From a checkpoint of a small class-conditioned image diffusion model.
Model: layers 8, width 192.
Training: adamw at rate 0.0014, 6400 steps, batches of 512.
Data: trained on telescope images of galaxies (Galaxy Zoo DECaLS), 22083 training examples.
Rows from block 2 of a small class-conditioned image diffusion model, named by matrix and row number. Rows with one number belong to one neuron. Each number is 500 + 50 x the weight over its row's rms, rounded and kept within 0 to 999. All counts start at 0. Numbers have three digits each.
After each neuron's rows are labels from the 100 images, of 14848 (inputs lightly noised), where the neuron reaches its highest value: "strongest on" is what is common among them; "colour at peak" is the nearest of a few named colours to the mean colour under the peak. Only what is clearly more common there than usual is listed. The data: telescope images of galaxies (Galaxy Zoo DECaLS). In brackets: how many of the 100.
# fc1: MLP up (model.blocks.2.mlp.fc1.weight, 1152x192), inputs 0-191
# fc2: MLP down (model.blocks.2.mlp.fc2.weight, 192x1152, transposed), outputs 0-191

fc1.575:524611488514441543559484534503552483589477549448539449476539509563579562628516475470454613496557543572536479511513545523500574379637533491551549445553608549544512499451439531528531477432477441489409471527545436523486445486542496510539537548519602437467496480538512629546464462482400539537571546542529434332575431535416513470479520499453508533517553461476543458591494472533576545554513518459482489510455488500544495504545525510519576409538591525534564485475508500481549500501557494471504422464456509508460516490479391461507523448515495481531468468465398452484468504502379482534
fc2.575:462557422449482472529502497463525482526474559543480436432518492571480455481442528566467552518615509495433545612490594503476511415534565373458472520497520514488515500514535519551500468545502477500447567534486594549412488444516504403468399529602567536406522490518498451541556516462511482525621541525553413593476494512590454457474469531562589520588508433509495540427476472541613477547603469537518366524582582558523508527438491444513550519465435552563502514504469526492556491497445433529616548487534505510477625501560514531494533546457588492456492553476508427464500465489555513491
strongest on: roundness: cigar-shaped (26)
colour at peak: brown (56)

fc1.396:547558538460504587542560467580539577473496459432550532578477462461556498501527547542575380518555574480481574579579468507499462486567543467541531503488519443476536451553526465514500462546423420495477462477516507489499473477435551384464541579510545531561488445503510454490518450565572497590508509561526496482458466436485541470485513508443507492503500435501534562416462565466480502556469453412516500572563483532565468500465468413548598440497491482609500492459512437528468503466547542418493480409402522496436573423451386480442411415450562630453508533412434444446524414489413479531
fc2.396:478499509442505455456486536514514479500454481480561541507488441520513506410510578536504438525437454426524504421517569490536442535438468474444565446470492528498451458580477520516489485456468562314426527460497498494477466485486540614588578412536465473529488455454436577427513410503415494408500460523540465405478554573451472545487588533343499526577350472571422544490480439468490528459500491444488465431468480483544535458420561507455560556476563498528457519556487484452540507457553535506574490448474431539481536474410451564587527506433480552423454481518451420520544489458541521445
strongest on: roundness: cigar-shaped (30); edge-on disk: yes (28)
colour at peak: grey (73)

fc1.283:467459454534451548513564378481465547573416455498609496448508483592580546517447537498483566471553583558487514553532519481522492442445502447510517484554445500529533463413527550475509551473488365442435305527468417467392358393449508492556497563537498513457533480553474473489510494455478478460541430521436446476572515526470488509513556560601506497495561481511520472476480514495501559547560487446496469564500468492571431510511560540497643561480496535420493506427506503436511477521510473516481523573384518524486455464519495501550561510528507545370480505412526485485394490468479494488
fc2.283:517454490438517478558516441451516383508517460514467437447458540529465443467542522419461471452468395448487589555519514385547502503532518527479527449451434550470481521406538505548510540574486541508401510529576565481468567539437434493572492563414512624557466500488487454568421461475525487515527509495512467460514480551591470509519488519591488499516546472497393527528529458530527551496516442374572546519515481569568565514484450451490486466399520488455525537576583562576529532428606528485453532521458420507503432437519484540432590557538509475491558524481424365459442489551542600572
strongest on: spiral arms: yes (39)
colour at peak: brown (38)

fc1.180:520525556572593529430536585429528488432478469505514520580498560493548560561460483536488512532503549542562549500556483463466492483509530514597656319477447526529608605454645518449458393457444548551466508655456575482510477450445452458498515470431477523482480475455550460474477432508451492473555597581452554542490509466513520465529556486422565554476489562583509505518552504507516478528515491543503501538463574524509514471514519529494556466493526450529474532495411475485521462476506397440477512472497469560521421436519463513474474389481518407460592449498465506457546431556479443490
fc2.180:438573488419558444460489464491502540453447479509498507543479483545584427537535497556509451452547448475431453455510455548465485435526533557578503400391489515509527359401451422544482432428481496398511528461475515551548626527418573518460582484535481526548501585402424523462528498557496406499506499562552574465520474495505515477530543581520453503562627465483493509499381488480469547456470569478550524545470567503471435407468565445574464467537543518473490521530549460536448506528476507479464525460430488450548529500436544520468461612475416467588473552608488511463516468460528509594
strongest on: roundness: round (43)
colour at peak: grey (86)

fc1.440:529462453456506523464487467487612477517450515557553589472516500462470567565551483530389541461481504513540412488479454487500350482437481547483497617491520449422439491482504587567528441481454514471535538450512466632514549448474462544498539428555580481536528506518504482538487483534552561530530454456549461497485506466506518580539579516458500471447398521495541485407560425415474490434504348397460448535521494489586478484475496590544517531501455552497551580477485455531620477404534501434446479444497478451502529537514516461454544452447466479409480533417439588473448436430397472509
fc2.440:490548575537481456475498502549511425504504508448534562568437392573552434545527528584468517479539511456389440497418484441470436501566543578581578539607548525440479546441492545453503505540451482453434508541521511470544479555462448572479539492444541448605578523504448591524529545456480459437527464443513561447547441500541520552551462490473552488478505547523487472504519554456445519445595336434480472489536531506458506475415460474564477469406543450426448561580543488500631518494536554532531453443506504490424548480471513467457478437512411507462438490491542612558398501591491532473
strongest on: shape: featured or disk (64); edge-on disk: no (54); bulge size: small (28)
colour at peak: brown (32)

fc1.380:520530517514502463471458510492516394478411527553551628478528578507542481606555498624426460541491473631491523492475457535540462540542539508576494431501469474480467488570517513482491429502394350479518546440514466535580501480554468441539537468477513505503474513517509545526505483440535400511474441527433478494615543432512510633566515486510579535510502447482661477510536432463471564512479423526472411511506559431454427475461515511626512532531557445499483466427474502470535444514542480510525504447519503430463558506499455498520484437445420493528554450497500481573521352569477552499
fc2.380:509502450397568520518469502492463451493454471419465480513464544557491468471437463475450516580466507528449556500498567470452424494489529513526557470394456491483510552468517497519483526530505476483455456571413422369518470448472508519462521531569519576459528570583541512528507565491499510452501550658546454615404455404433544450539543423537601507462524429575434497476407457468432443513468426487446501539516510553538497508484559520435469422500600535439494546458507504546467496549451508500455519457547470487561568470497483532481439618584347595549478448504415521510499417545496541464
strongest on: edge-on disk: no (50); spiral arms: yes (41)
colour at peak: brown (42)

fc1.242:534409569603565510525514616423507454491484634530521516483524625441538513473472405545421515501603502558517506488498486406451472458502473420528655401463535575519536544482503489435500435602497476460478485626463479534450415461507473495612551497475498463518508502492495541459421436521454433539535557559495581508477459424466532525536548434481547493479484572473496444590562559554503613590527501434623440579495495538469498453493490469554474506505566477493511542506458457543475538472523472582551485543511503529565503486486526502535491479515466536431529440471469474503595562519484535558
fc2.242:573507543525457577437495470439533455499421604467452515482507499557513453582517528494545554588560504539500476512511464552462513583463504546520437369503458540571451412458522481537469428461525468435430508475451444663470626443578430553510524494523454452469444571439502403466442485502521563521532497423511473453454558578523493417405481579506582462581431532472543582509558597496497441455457532483618456485505535492544491448513504456492439455507441529460508533525522562587509545600516444454469551529523486439515546526492508515520455604566434457564487485526518450531454542483525554524
strongest on: roundness: round (47)
colour at peak: brown (55); grey (26)

fc1.579:442516585602584564565565556576541587508512505551483493545475560497554513494492567546548474516540475520621599529543530523486511504475527528578559348410398389453456535425521462470481476476462490516465414545410427492485497427396434462529501421530483488473423437422516465542466407460500483456538630635576514551532545484590546528510541503545520495468553544569476503477478582475489537534529543520550556549536565489520565538497545549510497370398432476458518501543518462448468454510492463475495526464457486476480379517480457489515460454475518489478501457490470522471509474476449491474
fc2.579:459590528548532370456533464556454464544496530552416495533349509457471512496534550452527483481481433485466412495519454569439446623504464455523380495490515468331578494586591532519555451501505443441572564419603590530518418524465514545485498519417535517526482492436552493489541477507519458487464493556576519438548491496486477539474492530497502522567527528490429466488462552460501475568502514535470478510533534416363477450460535407508500512606541454494505441591537487529524493487578475493515458457549461513555513513526520536464454477391478556555419550553584454507466544450425516542
strongest on: roundness: cigar-shaped (27)
colour at peak: grey (85)

fc1.574:522572570524477466448561435474543537500537481576473454504543455562424616490493595488608472486563439584559554537552518550483574528546484466500458460478554502494526414407631520492513540537529486489495498449467553520506593449508483451498457442597446562389459499440559482507496477518509570411578555511582555476494422516534566501449556551505526510463492388557460605449436529487535500488532554525518570534493541545507475475537530469429600465398414583490538450481517421420490502578420471466428534523468417500533406428435464539496462489560502512443439566475483500451511455472508514506
fc2.574:558487527526544575494473456544473532437433554536447509459572530437441531567578418381545552530540425598558580479464505535534539609451427433513459403497489452433518456586476459455492473529525426472541441502579465431507471601540506565466486492442443506610458534561499478473494497528464458566553508569499523486556521520554476484454522418474437536514564539541397479509477495538437496498548290475529582405515546525520533463471507500476572539506521529495468432478515457467492578379488535474481412456529500527514473481536453416522491562468528511466519522556482489537570433442439472436
strongest on: roundness: cigar-shaped (29)
colour at peak: grey (68)

fc1.408:457443533442535513428517482437564463420536464453535471441540519440414507474574531442540524567528503495534526370498469474477502511590514375473574452534609551519544537495514540443520496570547573548532518620477608488511452493519487525605563489436503468538440515521509475488574449547388425493494494425436477497457527499511403397481570454462566453513538448434489444495556505458582531495472520561499494507573477491400460451538465518575513598543601490516473553548544506396410509513546413468524513535477452560384440534506506497466456438494554488469524431499550497420555454538502506469
fc2.408:496522526500585586513441487474463445490495515507444440551588560602474454564547463502443545520614506555490495454492513586423439576428449476494588559449502457497568456544545561555462543515527458517459399531463545498466454396483579580498544458514476395511436517474439478435480475511491550580541455555488538530534420581505519501478442507491524536515498485511417563510571461516609436467415529494515593469558510596565533491481573442465484406503525506588391501503517515555547520420439485528562452587465469492546531428524472383492477546455472535514446530581488446534603497537527512566
strongest on: roundness: round (43)
colour at peak: brown (68)

fc1.143:513458472442464570485489519550412527569552492511637493498472478493522481467513507556550480530521585445458491612613511404547587472566567534506524538476531519501514445475496569545462617540480412469334422534580446435459498541505472512582466583466451440561530449506407459499537477497561557584453540521397470546431520477474544524541420528488497532492479487478454499413498551520481571517466521442518502548539413577530503539513546534569474462545465533543453573512571533502352491436467523555528470579539533486513493482549498469421492415472442487467469534458500478497400405479548474511
fc2.143:505545505519499498471553456452523516423522563560574416518551381464545440487577513620667509465432543472444504542597549501576522610514534563533595478520512523515478420567493533528453544590513584512588563540491506452470458509531510505448458535498519460512499470398414524517523534523538529445518433460525521497507554544587537533545429493580550437491429546506405481512486565527468575415568523551573493522494431493521509471497429404560530525463585539495578443459448542474457487473473418453517509425523511495503530485564501547534516493539543467551523529452562446511411488542630442453
strongest on: edge-on disk: no (51); spiral arms: yes (43)
colour at peak: brown (46)

fc1.202:525514558523484543575458412483430430432599570551497464516523507492483505484514564472556459522540482594487415518466512572521646393475453504518449405487487470505523392432574544512540557497497493512529464507455449523404455449477592442540512537471445527513520495511517646451451492477501518493519487504451521465484555560424579496518535578526558577558571472589386515476454527621597442510580519559579497519556549512504521543511507540502588447498405479473523427379456504429427560469484517459547518491462456459427531463460469589517496510493497496413517509527489557475493478436570483465
fc2.202:535519502493547485527377506517473452377424535457473596514530513436467502487520518537512452525500550533455549514546576416515533393501532470521494483408459532542457538514449495490450496494436522527482489424499513485464495474552568412444420416457509505408527507485449375567436535514489505498502559570533494577531441504579480493445524418512503480479446559568552579474555533502598589505439492493601548528467439534499475521501498527519514559595564480444587460491464551511521540413503616460453566484537480386572452448509484574545582579485553557531511537427445628497551441478530538580
strongest on: edge-on disk: yes (25)
colour at peak: brown (47)

fc1.294:461432463453481504533518493521636493506487539517543571478487490555461480518379541586533455506541642467528550502551581573519461417619551491481553497544479472553533487494463449404414529526460523532523496525510564553545657514471388429514487509414535508457549511477599524520498523489583546439474506513510486494350513486529533507544512499474442469426476472474521509564621524491550503442604523552538540443508480500493600482483527528476501455531503454531583449561503546551562494437527498454505451520524579505469400449543530517513491411547412467390548516531509512500383445488482466487
fc2.294:599378581575486519520536492418600486480505486521546521522535392499464511473527477452573508508435601499541480565519492513521459579572591528653609497529486521505531541532427443402575605547522603459461458610480437479578460486476499479550514487528506516515496516448576556539514463507507555563528486474541538500629471526518482574495506555501640493554455555444491446442447486450499507464507496489525516480490465563527500427514492533427553531527541575518424458566439455590499469541490498541534563457505466491530475463512520509490470655503519474389499498507501503547466523449601514471
strongest on: edge-on disk: no (51); spiral arms: yes (43)
colour at peak: brown (53)

fc1.514:547470536539499543498462528490544518564607527586480496551519558496576480525446477638569575507542518509480450497551533517459488482416452463509558499515520573513478453439433428584464534524469417408466431412518436472493493505516489520462491542517532426437559428532403494457470501487490462516558474530460489505607551490499550560455530550505505479497558630502505573497433520542519417542521535531617434632569561494596555501505490526543529523583488584443492518545444470416514414597358532500517489453546438423456502536520531506495450455494504506432534397396457468547504473507540512542
fc2.514:401459468446572446508564449483516476496617455552534455484474516571562486505479546555501425520491497469455560510538513439513509547431431500510468459468529444520539421577470451600491456430448561528576539437438552508449560400477511463461508521463505544570480519531356451507535504486499493477534506516442492506438551486449515573505557477544568463480578421507495538537537530459526414507402561496426420607439544478582568438514517539544546466541515427442454557534540604461504535411644439480557535553556465538517541502494460512547554548496482418376437461498534536492451520488417526439
strongest on: shape: featured or disk (65); spiral arms: yes (43)
colour at peak: brown (44)

fc1.317:514449517561529605516434462510487496497440431504435526440497450375627515454510390516433473558538465524527472518442549423506446492574474433526494504451438483516527471520515577555547484482463638473565520507519452526492458495553525559511585533479492566505473522492504516476480446575466545617474518511461501487591569474364507525544573534494522425496468509465509581564553491438529620544493437413561405563496512509455418475589499486481499378504459513439506607501471468517502411444580608499468601507472555507457507442431438498437474466485544543518488450421470489497500498553490485491
fc2.317:541530581494545471497466566560537481515477493564542556496448495404507477504468476483445419517424487448477463418477432482430529489466596384446477541484480556527451456548498514521453474424527603474496565462428518541555510430435531506500580437501514450491522484488484469491455528532466485317473513547525502542455494569553473447360546549490571421473452510477520479452517477544448442485485365511480430430514486438508589380489516496599503592521570487498501453493483549657559428489496486514569551435467490564469499508450575570512487407434477469458489468556560486515504577472497539487
strongest on: roundness: cigar-shaped (31)
colour at peak: brown (80)

fc1.763:505468505496499494537572474490401570512547458530504547568525455618440506409432557433603569552520505520467577431600552503513575510443502425568492522488474492516545485487462492489451427409480456499414455493560489460493492538512474446459468556498393482428510469497524553358523487417489513519545483531483499524387407584526430483474445534484570521431598536543417540477468532489448532472518658580583592544434500534504536518540542469432487452503547464535492535502524495457409447523499447487459546550421468460514434472479571519503489518485529409493425612453588496528450495493503491523
fc2.763:533495540519489499494479472498419567494553509533473486454519528387478450517562538464639482526529552462437460449562515564464533424562490483495499516539539473517540542476515508483540563443442518538535508583499440526495491566426439533485504621488553472555580533521495485459480465536450483497549461450577544439592422457511428601443456513495487512564605542494479505461503435479497447471449553505456511600555499448535520456506427462527514583503475587514595499526492454460460518538642575489517510518357475453550517554446581528547551707513430496487551507488453512421485440500568473554
strongest on: spiral arms: yes (40)
colour at peak: brown (40)

fc1.227:494530528574610459541476605511546423527587530439530535553571556470475516522508474543539473519524519473482598580469541559514609506506523519577570431455538459426513504533461505510377312469462526519509544518416625606555506482530410484467500398474401534522459558504518482545457481498516428394495530509542476481498489538543482586579490514486574512507493508529521438530451469592479475531506511517471536499475559550478525595466511537543480516507499421524510484533454468504545481418489434532493462411475414426575526490478511520521544478498544445498451497469570590455569495489350550488
fc2.227:496407487466526522524493461418527582470481533504552521445499504498495444466547584460544522553572458484481533418532440524513542502454506515474644353450460486488467483506505431483528521490559543497466481594481605454527587505559501516549555538507503536450452474464543453498517437514456520537515461409439481443511542475537520506535443487451526410451554610579519409449553448541513574471589491547369495581445523558579508508574432563539475457403527541426556474462553510491481489477381431416546491462413468440533485476526487442531593596496515473512468585516471425470520407499552484471
strongest on: roundness: cigar-shaped (26)
colour at peak: brown (82)

fc1.36:497602527430537607454495492405529569534604501491534533506499594544643494478520498567535505513523540563540533512540584512503518501474615509649454438515550497502487476545531482598512482468445524525433421466461474442416421510424467522483412468403493424516405442485451534458528539500552530624492586524501529490571534539520503554489496478424480528471505505551534547566515490537519520521511500478604474525556462451519478558520506560492504351437438513479507452457485498451574550482526563542526378617454544509499499539429530493505530420521403490473511491508496489520476434501441435440
fc2.36:502505462445529429446499487468474545485493593518573526506465449424562486428462628503515478453549531472445463432561535620519441536541572518472444555421527423467478517579450495524477507376437400503589494456507537552536415458424384458486533502599572460515514470417475520500569500530469510437509478464554523533481554524434406523533463487498480505519513400553537485479545502523536572446475461519507497538460553447454475477528549571524534711613535518464495407530512475497582463565547485527504509441448560527497490525419511547558574449474535533583458461521467562526529517519523513465
strongest on: roundness: cigar-shaped (32); edge-on disk: yes (30)
colour at peak: brown (90)

fc1.567:511552565453495524456551400484400541557638530586521540568470526606487479492484527517545507515526494504500486526550538497560642504590456488500505509534529525476510404523513469455474548364417495428495515446418522434441529497430447506412432516568402458449503508540392504506495488452422496462442457452457500530487562621549538574540549503494570504532563479538442525471510574460463504510502561509514509563514533505556570556546520470406510456473434477492465409491429419447536485512390457404458486565522481484439470494476495532452483557492438493430447477555492442554431464463612522478
fc2.567:470563457569468539511585437493517521489487488561430534394514547465533459486447385476590522519484531436510466434634573438547544486489531480468479467528514522529515524493402456500495462519477525540472543427567493579545490516504482544446438532480492487623501536542465497578526538498392476604473531503546554448582481457602488441465478415605546521501555461465514510471546519505412508523519580414546524553501594518525562533446517539440557568527523486425541409549487504400473562455545583533392509488502518520538501551416468516504551579538605443464485592428563484554503434486560481453
strongest on: spiral arms: yes (39)
colour at peak: brown (44)

fc1.64:567598595628529458485537552486566567541461548530455500473524537516491537554509480553541494532589459599472574539509471554508494455456530482566510295424457569554517515431543455506477482558525478521467425459437508460477420371541544474535464483531494507496504491499468472499467465494545425380613558641611523513523581476555503526590516477649500503467537493524502530508505560469545565499570424452469493554486489517485477510558537497524501576537608531445527515461449497477517490451452505556532519501462459506530513483484470449567556481481476564479442453435465477439538460496405516498
fc2.64:461543452512448610488551505570581526449480510507446476478512479486373500493444523531482433552475506478499460517555541509492443607512488504522445371511489462513493444528499442544545525596591432481474524434543437467485515557531409493454493481384539491508466414475564453418449454460479503573545493392524449449508583551526473455517467601559534563563486575551433477448500480541603519498601411523452427498488450586561504472501543461528519399441495496490486450544552526558528507526484416423570527382437515559620521510460505591452439511490508441462529478417478508522534550529532468469
strongest on: roundness: cigar-shaped (33); edge-on disk: yes (26)
colour at peak: brown (81)

fc1.19:588589561495502501487555494504440483567548520528541538568573445527522509501547510442549542536561487540580517560579555542541551501496499517501472506510577524554564417502484477453543517424440421490548476439481441515484557507438490454421501465511445485379498524495470388469477482475397475422626552482458513420486446544475553430424545624403540481584531463511514545512503503543559500483518581556492545511516576527505474470494519558498600470509495605535546485479461487462474514538460502396422466506456457548497448408458425552388333469528510413425488558498416507522505491506502473533
fc2.19:459550529444482458557441431433476535471493487445514552531502577561566477530565487510478484506539490476548608554479516460474569587511464413434472597526518460516487377515471502521496531541457467411513542464396507487526519480478644401489540472505451450510446515510396455542587555562413541411551482497463558541479516512526453408430535425435471548529496539508478445587487471566481497435505517534587510490470501525536497486582527524478586534358474544583469479539530513446516548466529482501560440518505526502564505513454465401587552509514457515447462423650520508525507403413484449466
strongest on: edge-on disk: yes (36)
colour at peak: grey (57); brown (41)

fc1.376:556537474491481419521557574441559480517466515473473527459510474498479526505514568492431422491471482541549501553464501571531439580500444542486492555516463402463453464523487556456584593486563422485533554368561532571498545412516569464414483473561540444402454490519544519529506516462546513402597521532557512501532488538452539577601558566508448466532437419467508431434548422498525467470546440532545474446528479510541443500507500553511537476355450538494511559509548517529531546491547475466423531528581490464465479458490398493500477266479560540522529538432506507489480442467572474514
fc2.376:450544493509497529500490555535614456511390449567551597537557464477515555486450481553475434459520505447568548524505483535447469474447534582466579554535555584505483491548565541439531549562467515472425433577552470475547419543405562575510489465487499576496508460450516516501539543483567418502593514583448464443452488494520529620551549450470490439419434556572556540536452496496490561503501408361455542432485564568520438525514418541553518567520483489561534460469495554448517545508451497505399478534440434481390469505400493460533540448487494568418539461467425533470452575552503529494
strongest on: spiral arms: yes (39)
colour at peak: brown (56)

fc1.230:536418505449478508513503390552474547572396442606475492506627486449540446541486445613542400478551472550549550481489520500561536575468518476548558538510563546502473490373585442509501650559524473459523446488534423445484540546486582512567513554478588487436600402481545508465458540538449491583559494625524525521425531405438516490575544494530456478475492530489448552360513488456496523529519522396500464544534510577488465479505505457459466509528470496482520539391519529484472462435439533503516515650549501532527447456535476468488545516525496510514545494511490533459432482480475471522
fc2.230:523496520533465515436548511496548485518486407478540415602370552480454430518538534433505531486482537403525454492569466461465502583487477432448456508585490530518498449516567562576432478542569501509530544519495502548544433499517500484432479523399463504567454556439387478515464470510551615478475432422443505533506578522494503462489485557534489428513475520516460519526534381404488557457457429495560453560515522441631473434572443508528448494447441429512478497575405429580513546536531447456555504466512579569537510467482498509526598477521516452518444510462438349555503497407540449532
strongest on: edge-on disk: no (51); spiral arms: yes (41)
colour at peak: brown (31)

fc1.35:454461504488451403461533454555447502519427511467553460486530550467597539638675484581458497505519484516456449476483553500502432530469482559523519495465533541510483501536580484559525364505476480476497488503474454518498471484492467552470503499478559438466518524483570617437465547433522498525500517547559472492523441530477587512624486426601522457489539499577661609445570501538444506485520449483460469574460516419510555536435438532584488500540527467435518462457462451553599457439468491517590441505448578468457412509475477453573536459457455468491484495491409543501540468513419582523
fc2.35:575423503551476547498529410491431551502499533500526480545484479506473537472459526610425557425509458482461576449487560521529495479494509538431583544444526492539504535452560525473545625515441571557517536557524509517542564453520545437483455471538501466523487533478489546564505543471438473391548400434532482499497496425480541489551451491512422527500535462428615532508450482556611521484537440455514525614502476375497472515612546559567423517478441553449434486523509542537477579525419546499570587537427637483498476481476613493460416582545585502506484495460570567456548468476567535493
strongest on: edge-on disk: no (51); bar: no (33)
colour at peak: brown (49)