A small class-conditioned image diffusion model, trained from scratch: layers 8.
Rows from block 4 of a small class-conditioned image diffusion model, named by matrix and row number. Rows with one number belong to one neuron. Each number is 500 + 25 x the weight over its row's rms, rounded and kept within 0 to 999. All counts start at 0. Numbers have three digits each.
After each neuron's rows are labels from the 100 images, of 14848 (inputs lightly noised), where the neuron reaches its highest value: "responds to" is what is common among them. Only what is clearly more common there than usual is listed. The data: telescope images of galaxies (Galaxy Zoo DECaLS). In brackets: how many of the 100, against the usual share in percent.
# fc1: MLP up (model.blocks.4.mlp.fc1.weight, 1152x192), inputs 0-47
# fc2: MLP down (model.blocks.4.mlp.fc2.weight, 192x1152, transposed), outputs 0-47

fc1.257:517511493493461422484495462527496443548464515477511488505549467499480490531504488495505503511493528503512516530504532489517502516490514481496489
fc2.257:491496487459519455468476503469498522502511505535457525499520449513500485520486506465456493506532510547491478524509539502507527470474512491487523
responds to: shape: featured or disk (68 vs 30.5); spiral arms: yes (44 vs 18.8)

fc1.340:504499475539484491501459533498535466512546502488547515519573526521549541511480531521495541480537489497481456490504510522493500506509505519524516
fc2.340:497493521543505501504462531496484523512454501526536483512584474470536493497511464521487461541503529512468437483494481503510496498491495470510545
responds to: edge-on disk: no (52 vs 24.7); spiral arms: yes (40 vs 18.8)

fc1.217:505510547550488513498491522546497518518522575531500483475512509516508522520529476485530529542475514517527490556502499487530507492502498528490480
fc2.217:492482453545502500511481526540495463496511437465482538457506485486497475506487534502530468468471506498520483548496481475483489485498499478489466
responds to: edge-on disk: no (52 vs 24.7); spiral arms: yes (42 vs 18.8)

fc1.606:507476507495497487483485497489506507493509498519494495502519504510476515504521515508510493516519493516522497505520503513519506509502499498505492
fc2.606:492491512519489548477514498498495500513480500506503510502503470491506504515497471481502493492491507502518475485502515511491501490492515491502483
responds to: roundness: cigar-shaped (41 vs 8.1); edge-on disk: yes (29 vs 5.2)

fc1.180:511531557522522490469549475485526536512482520549504545470529515531466503504524524518493454517456519502534488496462479504522481474521525516494437
fc2.180:514501471536459505469519474509474476522528479474524442456510469466506516516481506523483531488462478484503469485467503500468533481499484463497488
responds to: bar: no (30 vs 12.9)

fc1.262:477524499473461499496551491512473485544520546546515551507509512530511477480524468508530457484483518518511468515505507510503589500511482542512493
fc2.262:466510502455543488485550489506518515542492465452504467489510489489504529480482532525522553530484489488506479494491495498491415494493523460496512
responds to: bar: no (30 vs 12.9)

fc1.172:473527507471522489526565456505458492525507507546491518523496485544490470455484513512528489501503501532512492488542502490494597487504515487538473
fc2.172:461475509474482523511548444510552512509507478460490477495486502472501547499527530512496504494482501457507468484518491482496430492502458506536528
responds to: spiral arms: yes (41 vs 18.8)

fc1.583:529505514491488495501479453491561536532509486526535487538499490473507467503471489559557511510549494497494502508533510479516482470526520522498512
fc2.583:486520497480484483480468461489442471506498500485535533527508507552495550502523527544518488509534503493518529505503510474508514473478466456514539
responds to: edge-on disk: no (51 vs 24.7); spiral arms: yes (40 vs 18.8)

fc1.391:520510551491532515502529507492517559483542522466495466485536518493495476500488529519536489476471508525510470482511507524514507509442534517501456
fc2.391:522488458504464509514527479490490466502494482563485551479533490531487536504541498513527503541467489487507460458515509511496493489562474511498483
responds to: shape: featured or disk (62 vs 30.5); edge-on disk: no (52 vs 24.7)

fc1.137:524520538542548489505549541533499537497483479531533489564471486544523448477517517491516521538494522504500505499481474493531552511525500519520462
fc2.137:490432489543478500505537541545492464516507495490534533529477509473549547494474487497490494474494482511483511508507501488467465488456481456557485
responds to: spiral arms: yes (41 vs 18.8)

fc1.659:507515500510502483514529551455512521494496511550506522510527530502494518541521518502486505516476525536495488503491489489497531518520515474526456
fc2.659:514477514526490505499523534449479483492496509459500497504511465506508495549491504481485492495475483464474492502482482477500469497490485533527489
responds to: spiral arms: yes (42 vs 18.8)

fc1.471:508542484531497516511470457567490458510493503465531513499503540491549503526485464511493503516523520548485523476495514507508514505510488503533498
fc2.471:509454521479521481486490469512498504505503523506522503521532487474541487522475505516494508464558491450523508527519544509474464517484489491523539
responds to: shape: featured or disk (64 vs 30.5); edge-on disk: no (55 vs 24.7); bar: no (35 vs 12.9)

fc1.474:494538500523510515508455464530502471511523505468510491453472526452542494548500429456467501526482503544497500508478518492535454480518522517494507
fc2.474:498499533491534518475496479505512537494510483510534514508521493499517534517472572504493476525480473481498507468472510524481502527492510490517453
responds to: shape: featured or disk (60 vs 30.5); bar: no (30 vs 12.9)

fc1.182:500485499520478558530498508513501518514508511520529499496468526551536527513515518521543509516514517486497495507530545497541523498522517522503465
fc2.182:479480504506490547471500491482466476498490529460514495508463493471561481511493529562475480485492515477499494510503507508487518505489467494533505
responds to: edge-on disk: no (51 vs 24.7); bulge size: small (25 vs 7.2)

fc1.255:515534526485535499489552479465443481532540498584500535531532484503480482471511496486525445488508510497504477491513529499484570482520478510520481
fc2.255:505516485448532492478510438455516509511483506418468470496505532501474495489482484522537539513473519484505496493502475488487487483508465486508503
responds to: edge-on disk: no (50 vs 24.7); bar: no (31 vs 12.9)

fc1.757:526492520541472536510532494486496501531458494501529497498510495530499533509526535507526483496524472511493478509520536551545510508491493496505485
fc2.757:457525524438506543495460474471495481496438474505501468483494494540479522484485490479484510500489470515498518513485508468489511482493491468499474
responds to: edge-on disk: no (51 vs 24.7); bulge size: small (26 vs 7.2)

fc1.492:482455483492518491466542476475475491536480496486526473520491517512507520504500540505456508541515474495499526472504521537514487470544527494462534
fc2.492:502438511469505475555478506525455480548542537487514508500517509504511507511526517512532524505516487500498466498515473488494488521514500544528526
responds to: bar: no (30 vs 12.9)

fc1.14:478536549478493476435535471494520489494499522500493511474514524505460494510553506499498467500487543490535484488488507511517467504516539519477444
fc2.14:484515467476498512442521463516484519474497494503495488476467478487492511520451512498486540529487458504520470469487510499484546517492461481470453
responds to: bar: no (30 vs 12.9)

fc1.587:510530536514487498511553457520466530497524492497474492505509462553479515488480501526538498503535537525474525472547516497525534515473496455500445
fc2.587:489519459502479511517536470513519475526494463509485499467485486463485485489522523519482515512524462482475533509540535519457483520514485535499499
responds to: spiral arms: yes (40 vs 18.8)

fc1.530:514479444474516455510544520553494527546538524541526523546517506521551486523514508553514517519487472531491483492505503511516502525468512531487493
fc2.530:532486546471487546502558492532505467561457478445532487536540497498521526507502474554512473486473539497480470476498491509502502482525487484476492
responds to: shape: featured or disk (62 vs 30.5); edge-on disk: no (51 vs 24.7); bar: no (34 vs 12.9)